A small contrastive audio-text model, trained from scratch: batches of 64, trained on single notes of musical instruments (NSynth).
Rows from block 13 of the audio encoder of a small contrastive audio-text model, named by matrix and row number. Rows with one number belong to one channel. Each number is 500 + 25 x the weight over its row's rms, rounded and kept within 0 to 999. All counts start at 0. Numbers have three digits each.
After each channel's rows are labels from the 100 clips, of 14976, where the channel reaches its highest value: "responds to" is what is common among them. Only what is clearly more common there than usual is listed. The data: single notes of musical instruments (NSynth).
# convs1: 3x3 conv (encoder.blocks.13.convs.1.weight, 104x104x3x3, each kernel summed), inputs 0-51
# convs2: expand pointwise conv (encoder.blocks.13.convs.2.weight, 432x104x1x1, transposed), outputs 0-71

convs1.73:499558490542495532508521479470480541503492478529484509485498480451495492520518521479540477524504503508532500537502548531486545452504531492454514509510500511
convs2.73:463510521511465464489488486527511471526480495461509491549463491510475554480462496491540484463502485524479487495511485518475515513499482498506496451498480490441504501493509512524493511486467504461474523516475491450474
responds to: acoustic; brass; octave 3

convs1.40:507526509505493524489487480476537481503492458519520482457529488463494530518505540553505535542500509488501481454503486464488502461539538509524479514505481493
convs2.40:471499471499492506466505467511505483501508506510500485527471498495481480469472512483469541513484535552485502509494464491507525494495501513518505527506498517444473528519484495496506516546523473486492555508525523527480
responds to: acoustic; octave 5; brass; note: C5

convs1.84:425483487471499529509480490479526474516492468495530519483555501502504472494530467517481543438519483512483500563511474527507486529525497538483525483492495511
convs2.84:491487567505491517521449513515460507482449481474476481480447516479487516477501511503441473518509548505486466475501488539520550477540459496464500507495460504566495527457519520488528540497492521498511489477469511551488
responds to: electronic; organ; octave 4

convs1.17:481518453522484492503520508501475541482478484550497500517467497521504510474474520487435489510490469458512487512514538463466502472506535538535514486497508481
convs2.17:489524457497507480524556491476508463459476509445498486529546496458540501515525545472451496475507489489528474438495490546510486460532468484507490471440494451502534595454499533483494502494500517508484457456501442481478
responds to: octave 7; guitar; pitch class C#

convs1.76:546466468504511482483492475515523492477492458496493463491443510443500495498512463477525471564480518487463534496477521510486498471472514523500474451525520483
convs2.76:492498527486480463467513522506514502496552493486490510525564484466487466498519503485508591467504527501516504502522501472514463548485506515462483483552489482481480492513470506483514536468522528488488502500529484515503
responds to: electronic; organ; octave 1; pitch class: C#

convs1.53:491478502488517494532492518490494477502516477461479469508518477490526508473515518537521489503496488490513487511483517508466520521483514532463493494528475485
convs2.53:467500557488512482481495485499504530490528500510473478526531473494491502502511491550487491481521448499506465441510454502507488471509518513489568486497465508479500516509492502498513505493498498508501470513483505499529
responds to: octave 7; pitch class F#; octave 6; note: F#7

convs1.1:469503491490465477485552501515491492515540522463457523479471504478463507515466471493463489482465530529478499487509520537472512484520530543515519494481493524
convs2.1:507509465483488505510567511488531524491515476447475507444518476501499507504519555540511502490480474509530505516473496503465507527490532488489565519482537496509471542480551514502475496512511489500518499468467505542500
responds to: acoustic; brass

convs1.91:469483517502502481509506478464506488465490467507488505442505488506540499491515477510459469492543473523476552527473527487542516544498512498488511491472507452
convs2.91:520516519481494535470509479477494509490456506487521525533438512547486472518522519497516544509500454505511491519464474500519488473507508514463511487536516492474458503551483502474467467508498529500505478495485477458510
responds to: octave 5; pitch class D; note: D5

convs1.39:540482496509493468501468514520445470469503469483472507553493463537533550500516529499557516553511497490476515469553491527487527487451490481498507522481535536
convs2.39:506473527515504500474470514505483515476503541464473493503499483462484502490496493485521533490521530475500509510511516492522454518471492490512515457522504482486463471490452477491521477489465463495506465522473520526487
responds to: electronic; octave 3; organ; pitch class: B

convs1.15:498519505498486509525531502520488517470521551480482563544485496495495489490543510525488495482511526528484521479473489517466514489505478529532477468521528500
convs2.15:509501483517482543517485494525516505463545495479513521498521504526502471491489518462534474511488470534492504547489466521489465518492504525495472514495479484540513487521481494529521520515511486534511452479481523458478
responds to: electronic; organ; octave 1

convs1.98:494464505524485497517516488463528483520490523496475460499508484519583493504511460510508512494484517484481489477503468502466425518505507529511493483507536484
convs2.98:487472461468468458484503478479475486515505517410477456518482529479524480480502542524495457536500548525495493446498480547531527544543518519478479494506512516502516520508501502478508488488495511486474475502492480461467
responds to: octave 7; guitar

convs1.81:486439467534522496520477498499479497541504510523482479510482519468488504567503480456485464456488518508479504478486514472537478475494471463520514495484437532
convs2.81:524484521508574462511485462524495505466475488495507524505473471510467574500482489483488482475533481503494493569482477494511500521527466509460494492518579501443453487488504468469522501514450498509487542492491484475515
responds to: synthetic

convs1.24:483462485502520502486495461480453510475472465475499468496491468489481470485522515540454472524483454507486503489526510501478537500481482455467488502521495507
convs2.24:491485561547509496547484504501523559526513503519485475507505518516512512478480493461488477491506505499498559547457516496512530505472494511456507495507511495462492516511478484498512496472496499541503561522506484501489
responds to: octave 7; mallet

convs1.46:493542490463487484500497483471507536499510490516459500502481507509436495492495464484546484472493548525481527478512484501520489517463509493510503534447524512
convs2.46:517474484508499494466487466525479504513502496475467499476503521566467484469469440547504460459507465484528519481491541498449533482525495493487538575481494465540535540518496496505484495526512523497514514451505533500527
responds to: octave 7; pitch class G

convs1.82:536535470465486547530511496510446501510485528462516465484532520516527505495514521496500527494502488498499488486504554514434465549457479509497448447479485487
convs2.82:514487500471482525511563484537462499478521457478519495405495514441499481509465481469440539511504476466497535484499508472480494486521473540475515559553510514521505510501537472504491484475526508507502516476523485513501
responds to: electronic; organ; pitch class C#

convs1.23:501469462517509529523490484507509514513486521500465485489461499490521494561499515547496494542505492473530546542502486460458519475520474461503480517517557523
convs2.23:498490534491570511506495524473455500488509479501513496578503536517519544518551505558494525481500481535460484523506530510467527469499481512497469528495482525503502474495477495510481504507502498477523514542524516502518
responds to: octave 7; pitch class G#; note: G#7

convs1.59:519478478514511494488526496503490506513503477503507520501475519510494529508494533495514480503526520542524456512500510483487507495525511516482521510529499486
convs2.59:508495559536470542513530498539503521486510490503484478497517545502503559497464537482512484496498485509486492512494538500513506479482461488518496509515476488504504489511563505512502521466492510506517521492536505495475
responds to: synthetic; bass

convs1.22:467442563549525509477477496484510460492460477484500473521475459512500502492508547451481490528541457483503479490462493486514492483490468485491498525515492521
convs2.22:489521529484501446545471536519540493491523505474518436455478497538512548504520491522510489483486484513460479464499461478518461483507465490505477515503511487536508489485496480492496502499495533490524460518521476474502
responds to: acoustic; brass; octave 5

convs1.7:475475458446487424493512483485501496484533512521538512496475509461506535480519539486474479505467494517498506490474517472476528516505506492519515484475521465
convs2.7:456481552468524484498506509508560521519502559593493508498529498460516527505505510472496547516504462492483482488495480488481537539477483491484487502485466471423538481502564518521516515482507503499512494506482465487477
responds to: acoustic; octave 7; flute; note: C7

convs1.61:496521459503478513462503482465485543496502473516485508504505479463473498524505559507504511526493493500524499499501512474525517490495471505442482528502516535
convs2.61:489506478490542503518468513502530514478535483545511497568559541471502541508487485460483537475513462483504530509509505516496479454482503521474519500556524485483523477488471582519512498514477501524462514469468486564486
responds to: synthetic; octave 3; pitch class: C#; vocal

convs1.97:487519509542476525505511496474519526512477530466513508480500519394479468502503474511479533461502481477493481483469502505507486527499504530465525465504472488
convs2.97:518506452504493491488468476478504485476508460455487482484501521524480522495517477485478503493467492506471487537485524475495509481525501504555502520508485518560556527535501502522482519513456524486542503488444507492500
responds to: electronic; octave 1; organ

convs1.54:499565544464511535464499459492531506536479534526506555523472508503480496496495475517516507489487555537518518492511469501492496490497469534502505481499474522
convs2.54:526481488497471492495496516484493540522535490481548508520514509522523431501538520557565441488491471584479486516504503554470492493511497473540474527521523490475463504515505473522497500483542501484521505514520511457505
responds to: acoustic; octave 5; brass; instrument family: string

convs1.63:521489483493510510483530520485516452482457476514514527478512526488475499484476476499496516550529478496456502499511508460503463467484475480502467544435514488
convs2.63:502485504467426500491477510492496505495505454526499516487522496541503493484468516499504511498477467483512514497479526543500516457492503478524548520474489518462515524546580510495515522525523490525503535477563482514499
responds to: octave 7; guitar; pitch class G#; note: G#7

convs1.58:466506500525510511515492492495482527533478485512508559486531492548451418497520452488502484487484527483440498477548529490495493487506532521520511495511489490
convs2.58:523521475506513475546521474488485489498508477502492496509491543504487491462505534485458537506500525556464486481490506492501510525476503538492532522496523512536543515501516503521524481508502451530497487484538508450485
responds to: electronic; bass; octave 3; octave 4

convs1.99:494511454506501519490508495487475523490498526503523516480449485463452505479511523517499494483463483502515530522488476503492516510512508491470449475465524541
convs2.99:511481470588544526503497506516524501495454522521504497467475530502493505495458508501549467516474495463522533529479511521505534535527517541510541519487537490503509521574532493500477505489525494471532466525493474547536
responds to: octave 7; pitch class F#; note: F#7

convs1.14:480510516553489467507473479516499463476522551543497538527472520486499486506467495491512494529506477498500499480532477503536466499514527514494488467471464517
convs2.14:454502526447531499456520488482504456478481501456511497490486454492490482513498473479492525517432492490477483497478489527482500505510527462463564533475511495482478463541504513518484504523516515475515561468485551453490
responds to: synthetic; octave 7; pitch class G#

convs1.51:522445481509473482480487508469504503534511536497529518472462488475538493570496480476504459463513517481515500550472512540492513463501542485530494474462516533
convs2.51:450497461505490503563517533474489514527488506505494481476524454469502501487534507502538473463506520462495472504489484518521486517530494494512471478445474465511533536476442527500495470499474436471494488513462502515477
responds to: synthetic; pitch class F#; octave 7

convs1.35:479495503462479485514495505507489489533498532522479469490454489467483511452476467458536508465465487469495516497484458519499511438457486505478486542507506530
convs2.35:540448518502473517518548511478496555512523469493470553529508473496476465513516517460501504482496502514490501519517495502491515480472506487497514497507524473489492508524530503521474486520500532509540515531506488496542
responds to: synthetic; bass; octave 2

convs1.92:515455480529492493510521465484458482457473511540490528506516510471517532503512500529512460503501461443457496478538515521488500549489503542494490500490461463
convs2.92:484529544498505483513485487494501479490527491519499466433555457514489532511475526511511499521480469502488449545493480517469553537520512470494504492473510543496532498496495483546509502542530501506509495497500521442491
responds to: octave 7; pitch class G#

convs1.48:507500495517506495537504512505464479460514429481518480517498526491507482521497530497510507502493469533512462511482513482513535468533494482479487546485506500
convs2.48:482449528501482525520509482496526514498477480544490450525541454496527601493471528510510490489494478489489510480505521470522497511493459515489484486512487481482490474523521516472508451473507480508504505524513499527488
responds to: synthetic

convs1.60:531515514478493522532507481497501501511512468471477534552513545473496480492509467489502534469454521521472510504515526542483476513499467519486494474470483478
convs2.60:470495482537553531490484468511543481490520511554502484492496509548546453525497482586518499522508486493502473504500530457501494471493518480504481507496482469482479514485496493508526556524501563548456488504506483545500
responds to: acoustic; string; octave 4

convs1.16:494479460485491483555516546511492466460465477486493537495501435464518523474499468476516463484543497493484470500521509519513511471447482512498494481537473506
convs2.16:497492527544523510470546521533474513480498484482500540531540465524489547530479483493476479454519457535500503506480471448502453514478479510495527508503537471518487553500523524504541490476508517487493495527525502489470
responds to: electronic; organ; octave 4

convs1.74:481504440524495533500506486509488519496537494488523498501536474479487471493474519529489534493490519503501469547548514551473507504499522528483513488542455529
convs2.74:492516492502501487500477462509516489497531523438499494505580487499495423500457481486499477477508530536466522478514450486502502513485493462503520466550530527503488503491520511526483504499522503477494529499518498541473
responds to: electronic; organ; octave 1; octave 2

convs1.85:484501505495523474481512501544514495526468515470487515512445518468500548454443517495475503516521462466508498497490479479498522504489480465487495546500488520
convs2.85:482520493466486474480504489472552531475535495586488517488510497523494487539507532490550519534493488489515486518496515497495518480502516513528488469479487473485532550489502482450502480497518476525514500510505472480547
responds to: acoustic; brass; pitch class C#

convs1.70:538501463481508535501520477507512500530529486498530481508501484544486496510498529515538477559531445504540542515515513500463541509521516495457520519473467540
convs2.70:502472496481514522488447474508504486499444481490461506523496536487467478497528507477488470513512475552490500523480511483503462509534501470537497506534521477540520492504490510517482527419493497545506500483515490453485
responds to: electronic; organ; pitch class C#

convs1.77:528485492499508504491526528501504516489507546477523475526497512504489530523482506494480501495486476505472474525550515508503469522510469525524558486475501486
convs2.77:542511520529516519537504458502505504477460570521518497520493479530541535473535536493435533516512497515481492459503488537487485551506489499520484513520488499515489487515557538502503528503510537526477547485498467449454
responds to: electronic; guitar; octave 3; instrument family: bass

convs1.47:537474532520488489546514475520470478515497507502452523522456498495486487506466501516495475551548538505488536501485485461494525495479491529562486525501502486
convs2.47:499482496510470480494512531493529516505506506528500496500513493489487549451476497499519492454493466516498517482511507480482514438488497503494493460530533465499506437488504456510498484479502463515488471530489486491468
responds to: octave 7; pitch class G#

convs1.25:523502459494458541514500497511487445512448509494571502501483483481486526473499494495493559516438454517504487522527502501489469510495511529463505512480492438
convs2.25:485515538467461515490501467527489514507517514493492487560537491532545466516534518475519505491504520534505508471478504500499484492517505495547481458454516533547507538465540504485514541506496498496461487501502495545498
responds to: synthetic; bass; octave 7; octave 6