A small contrastive audio-text model, trained from scratch.
Training: muon at rate 0.012, 2800 steps, batches of 64.
Data: trained on single notes of musical instruments (NSynth), 184686 training examples, 1.0 epochs.
Rows from block 10 of the audio encoder of a small contrastive audio-text model, named by matrix and row number. Rows with one number belong to one channel. Each number is 200 + 20 x the weight over its row's rms, rounded and kept within 0 to 999. All counts start at 0.
After each channel's rows are labels from the 100 clips, of 14976, where the channel reaches its highest value: "responds to" is what is common among them. Only what is clearly more common there than usual is listed. The data: single notes of musical instruments (NSynth).
# convs1: 3x3 conv (encoder.blocks.10.convs.1.weight, 72x72x3x3, each kernel summed), inputs 0-71
# convs2: expand pointwise conv (encoder.blocks.10.convs.2.weight, 288x72x1x1, transposed), outputs 0-287

convs1.49,172,188,247,172,199,169,240,202,194,200,171,216,188,178,195,168,180,183,181,200,212,177,206,194,214,189,221,193,180,155,178,182,224,186,181,222,188,180,194,191,211,187,230,181,184,178,230,180,185,187,206,203,203,208,167,203,207,197,194,249,210,184,194,185,192,203,222,206,168,220,169,208
convs2.49,208,192,204,218,163,187,207,207,209,247,214,207,185,202,190,208,238,190,198,183,209,193,199,204,204,231,215,206,194,244,199,217,184,245,207,259,193,204,223,219,209,205,195,229,202,212,187,175,236,218,209,187,236,180,175,184,209,194,212,204,220,174,184,193,227,219,191,210,185,199,177,191,178,209,176,229,212,232,213,212,156,217,210,196,178,241,173,208,194,210,198,221,185,204,209,201,185,223,200,199,180,198,204,200,222,195,211,220,209,200,198,208,200,235,176,188,208,208,224,201,249,188,214,217,204,172,221,193,219,200,175,219,174,226,231,238,235,235,242,209,189,200,232,185,197,214,193,182,198,219,179,224,187,219,187,174,218,212,178,209,181,174,213,178,234,184,258,210,187,194,225,214,200,214,210,188,173,181,203,196,217,217,211,199,211,208,162,186,256,207,206,198,229,200,225,194,173,205,188,186,223,191,211,183,240,210,182,198,185,182,192,216,200,217,174,176,209,244,226,229,173,232,182,226,204,208,246,205,238,216,197,216,237,199,201,212,196,201,204,203,183,220,204,194,198,198,223,245,218,194,178,176,221,212,224,212,195,186,183,191,211,203,191,191,197,172,202,193,179,171,210,203,184,228,201,197,276,204,181,216,212,189,171,226,215,203,196,198
responds to: octave 5; bass

convs1.2,166,198,214,180,222,229,222,203,200,213,191,174,196,208,190,174,197,155,205,210,191,191,191,150,218,190,198,186,193,184,181,193,211,176,209,204,223,183,206,171,179,177,167,230,205,161,207,194,201,172,198,215,201,174,171,167,197,207,222,180,179,210,236,203,202,160,201,165,203,190,173,187
convs2.2,218,182,182,210,186,198,205,181,202,212,208,186,204,232,209,206,194,228,214,244,195,209,199,178,203,185,177,198,178,237,213,222,195,217,191,223,198,212,211,211,198,200,210,209,218,199,243,206,200,229,200,216,213,198,190,188,218,227,199,188,185,206,226,219,206,210,188,182,182,199,233,189,184,210,240,210,238,194,184,198,206,209,182,196,185,234,260,214,206,189,181,217,206,210,198,212,254,194,226,221,196,192,163,218,187,194,165,194,242,209,189,190,230,202,256,195,161,177,180,203,228,233,192,194,207,164,250,247,198,188,218,235,187,200,209,149,208,158,198,243,186,200,210,166,185,173,192,175,196,218,217,200,169,224,206,157,215,197,228,194,203,199,195,211,212,185,185,226,229,207,199,207,183,215,188,245,193,232,187,204,208,210,211,200,227,246,206,186,213,183,186,199,216,225,188,154,231,175,210,173,195,187,178,203,227,227,193,212,224,227,189,195,204,216,211,182,195,169,200,156,235,178,169,202,177,200,221,217,207,195,191,165,241,215,218,213,181,216,198,216,212,212,195,201,225,186,229,219,219,187,178,183,201,183,208,211,179,176,190,205,190,182,211,215,191,211,224,203,188,181,191,192,215,184,202,202,239,171,201,201,206,218,169,208,219,199,208,183
responds to: octave 5; guitar

convs1.16,189,222,216,186,232,201,164,228,205,191,214,190,163,199,228,195,209,229,217,206,205,186,231,201,174,207,228,206,214,192,223,206,211,195,234,195,210,214,192,217,182,226,196,242,184,189,209,218,238,230,196,207,230,198,211,259,216,196,195,203,230,232,185,206,202,209,208,185,208,188,226,232
convs2.16,206,189,210,177,198,214,217,195,201,220,215,209,177,214,171,217,172,185,208,251,207,160,199,225,200,213,192,206,179,188,232,193,210,196,188,176,240,190,190,171,196,204,215,192,169,185,182,189,190,165,219,231,224,228,184,182,209,193,222,175,219,174,195,203,233,221,194,160,190,203,220,212,222,142,201,192,183,207,223,179,244,204,193,207,171,181,186,239,202,192,198,183,183,185,201,205,172,187,186,185,216,232,168,183,195,214,224,212,213,188,197,193,218,196,198,202,215,181,190,194,194,192,177,220,230,166,191,222,186,207,197,179,210,193,172,225,174,218,221,200,183,187,215,227,218,189,216,229,149,150,189,202,171,201,200,197,253,177,196,204,231,227,206,189,202,188,197,224,165,208,213,226,213,224,202,231,190,189,161,211,205,185,215,191,168,176,192,219,204,185,210,223,240,182,187,245,187,195,186,156,209,213,209,192,202,197,208,182,215,178,185,177,196,194,173,207,221,200,223,190,212,186,193,217,182,207,206,183,205,210,174,192,215,171,200,206,221,200,192,219,198,185,204,231,211,163,210,195,149,202,218,190,174,184,206,233,189,208,210,239,200,209,205,156,216,190,173,187,225,207,201,202,229,216,168,146,179,182,187,206,225,181,168,172,185,189,212,175
responds to: synthetic; bass; octave 7; octave 6

convs1.65,183,188,198,175,154,173,197,209,206,226,212,237,188,215,210,197,214,217,207,229,195,216,189,263,182,173,203,209,194,215,210,220,219,232,197,211,167,212,206,192,186,223,206,205,189,200,217,218,184,162,230,199,186,184,221,180,225,237,183,202,183,217,207,192,216,195,224,203,186,189,243,220
convs2.65,190,178,169,195,207,203,172,184,230,175,190,222,213,213,202,160,187,181,197,174,214,159,193,209,218,182,217,224,181,197,179,176,181,196,190,208,168,182,180,159,155,188,220,172,161,213,227,189,186,207,195,176,148,183,193,194,161,170,198,178,191,159,197,217,174,194,227,158,180,206,185,177,202,189,203,223,180,197,177,185,198,210,206,174,178,203,183,181,197,212,205,185,186,209,194,170,149,182,180,199,193,185,218,212,190,207,173,179,181,183,205,194,177,216,187,192,156,223,203,174,217,182,199,224,176,168,188,199,192,210,204,185,185,197,183,158,220,180,190,178,195,221,166,183,176,183,175,193,201,180,220,168,203,187,194,198,222,172,182,175,203,232,212,169,186,154,197,199,200,185,186,199,214,163,175,184,208,176,157,209,200,199,186,191,189,199,193,151,187,168,206,180,209,203,170,222,185,218,184,169,175,172,171,209,200,163,167,185,207,182,180,198,220,180,218,170,206,214,180,189,181,172,196,203,201,190,204,202,162,186,173,202,222,163,178,215,182,220,191,187,194,196,176,191,196,160,196,201,210,212,172,182,178,191,197,202,181,226,212,170,181,170,204,176,183,189,203,171,189,169,219,189,198,178,219,182,188,183,182,200,202,173,186,213,189,181,201,168
responds to: octave 5; octave 7

convs1.26,200,224,206,214,191,227,197,178,216,210,166,197,208,203,196,232,181,192,226,168,197,179,189,189,145,211,189,172,192,216,193,219,190,177,172,175,176,229,199,215,202,221,183,204,201,179,181,198,185,195,196,203,191,225,205,167,225,182,171,210,192,173,169,195,158,210,193,173,182,223,202,156
convs2.26,198,228,199,170,203,203,169,225,192,221,260,193,204,175,191,194,208,164,205,164,240,219,198,198,184,194,203,170,203,180,184,209,197,204,185,186,239,185,195,187,233,196,173,224,202,246,180,189,176,200,216,238,182,173,213,250,185,205,181,188,210,198,216,195,205,222,186,214,199,195,237,177,187,172,224,219,228,216,198,177,203,184,191,222,178,178,247,210,218,219,182,191,193,191,211,176,164,189,234,177,201,195,218,200,194,182,254,211,183,194,195,195,188,213,238,189,210,169,190,225,209,212,197,186,202,212,210,216,195,210,203,206,208,191,183,185,264,187,185,189,194,183,226,207,204,201,237,201,217,200,192,216,170,236,171,205,199,247,203,176,200,203,268,220,209,190,188,221,214,189,236,180,213,224,202,203,169,205,167,176,208,183,208,190,219,225,172,189,230,174,213,186,208,207,192,193,195,192,178,183,216,205,209,204,205,204,211,172,244,216,190,182,204,207,210,185,198,188,206,228,239,250,199,217,182,216,205,235,208,231,201,188,211,240,218,209,216,194,216,193,225,184,180,211,192,189,192,231,200,208,206,169,173,191,188,209,180,216,203,201,181,153,208,224,203,175,171,188,224,197,243,190,214,205,191,201,187,201,204,227,202,194,179,223,219,207,202,208
responds to: synthetic; bass; pitch class A#

convs1.23,183,208,177,191,203,184,205,190,197,196,175,198,206,207,192,197,189,217,179,169,208,222,240,199,196,206,240,186,204,177,218,218,229,170,184,223,217,173,220,224,191,201,187,198,230,211,198,205,206,169,202,238,184,193,218,213,216,159,215,212,217,156,239,220,212,175,203,179,169,212,165,180
convs2.23,196,189,186,154,220,190,186,204,225,207,181,214,199,208,201,194,185,216,187,230,173,199,212,193,201,206,211,220,202,227,228,219,194,220,198,177,223,213,174,235,187,212,171,200,180,186,165,223,167,223,176,220,174,190,208,192,202,258,234,152,198,180,199,218,207,209,195,249,174,197,192,208,207,195,150,214,201,235,189,181,173,175,184,178,181,216,182,211,210,227,225,158,181,192,205,195,184,227,174,213,199,195,202,166,184,202,195,195,191,186,227,218,189,196,173,198,227,193,198,205,171,199,216,199,228,213,198,167,186,220,180,176,211,213,175,189,216,225,226,195,164,150,197,217,184,155,198,216,216,200,210,223,234,172,187,233,223,201,203,175,197,155,192,196,175,191,168,190,183,198,202,224,202,186,172,189,204,160,217,162,201,228,202,195,188,219,211,179,203,199,195,198,200,222,178,215,217,198,161,180,215,197,206,190,180,198,184,229,176,190,233,210,177,211,216,195,237,205,227,228,193,170,208,183,191,173,201,204,193,216,202,195,205,171,209,217,205,232,183,194,191,202,199,192,188,191,237,225,207,202,207,196,178,166,226,220,210,227,179,177,186,203,190,194,206,202,144,191,223,175,231,202,179,184,201,198,186,191,193,199,189,196,147,193,182,160,228,168
responds to: octave 5; pitch class C#; note: C#5

convs1.21,207,218,205,186,218,192,170,217,191,183,194,208,196,177,178,164,227,163,218,216,213,160,164,192,159,222,175,184,242,229,182,198,202,217,198,236,210,209,195,218,220,214,171,213,245,193,220,199,207,205,207,202,184,212,200,185,211,188,213,199,231,197,231,168,203,207,211,202,180,215,172,201
convs2.21,222,204,179,207,207,224,196,176,189,190,209,216,184,210,182,180,213,173,218,188,226,182,193,212,188,218,216,227,187,193,196,210,199,229,207,218,208,174,175,189,179,195,206,185,181,163,172,208,137,202,187,178,159,189,199,185,218,213,188,194,187,193,187,150,173,185,196,190,194,196,205,217,209,193,187,210,229,178,183,217,191,195,214,208,193,229,206,197,197,180,196,181,246,193,211,218,196,201,216,187,186,227,184,158,214,202,223,197,166,183,200,190,197,196,183,211,196,197,180,182,201,214,195,178,193,179,201,184,208,176,195,206,181,200,233,183,175,191,196,214,217,164,189,189,186,215,226,198,198,173,211,207,165,189,183,207,195,212,164,199,173,184,202,196,208,206,180,197,222,171,204,215,174,180,210,190,217,207,189,193,221,158,191,169,183,185,214,192,187,183,218,173,199,221,201,162,206,176,200,206,197,207,192,146,170,195,159,193,199,195,173,196,227,181,182,190,207,189,184,215,196,135,183,175,221,213,157,179,190,174,209,185,216,187,242,205,218,188,193,185,213,191,249,184,181,224,173,179,186,189,230,260,193,178,189,231,206,245,187,180,187,231,220,179,214,260,181,178,160,182,206,211,175,201,198,210,222,194,256,189,196,202,215,198,242,199,181,191
responds to: pitch class E; octave 3; note: E3

convs1.47,170,182,210,198,230,212,228,209,179,209,193,199,216,178,171,198,187,211,210,204,226,192,187,192,178,154,224,183,173,192,162,205,198,188,201,194,191,218,188,166,152,162,165,190,198,200,215,163,191,179,207,212,183,192,209,189,182,226,189,172,179,199,148,186,211,195,205,191,180,204,191,224
convs2.47,205,236,204,185,196,202,202,243,188,252,200,196,197,205,193,193,182,213,202,215,222,254,211,177,226,190,218,230,199,199,209,195,193,195,180,229,192,213,219,170,204,234,212,199,202,184,182,200,209,184,199,192,150,206,202,192,210,203,199,198,195,227,240,195,208,199,191,223,216,211,191,199,213,235,210,199,204,174,194,220,184,215,223,226,169,243,200,196,222,185,177,204,174,209,180,205,225,185,205,218,232,204,221,208,204,214,194,181,229,225,177,206,167,204,184,191,239,205,209,213,183,204,217,254,197,183,191,206,200,196,183,269,221,194,212,222,221,188,204,210,185,229,220,176,188,156,203,193,171,211,205,198,245,206,160,176,201,204,191,192,200,204,199,204,207,207,257,161,210,240,202,216,202,183,194,180,201,233,202,201,187,224,206,205,222,207,205,195,192,223,191,197,192,220,240,204,202,215,201,199,158,232,188,214,216,199,183,199,210,171,180,173,233,180,195,220,209,197,194,179,183,220,222,204,219,213,180,191,205,220,180,213,215,221,211,192,220,201,212,216,201,215,163,181,240,170,225,214,199,201,184,181,185,240,214,192,184,231,173,165,217,205,201,190,199,224,205,232,131,195,190,200,209,201,245,164,196,195,211,194,204,213,241,173,178,213,202,228
responds to: synthetic; bass; octave 2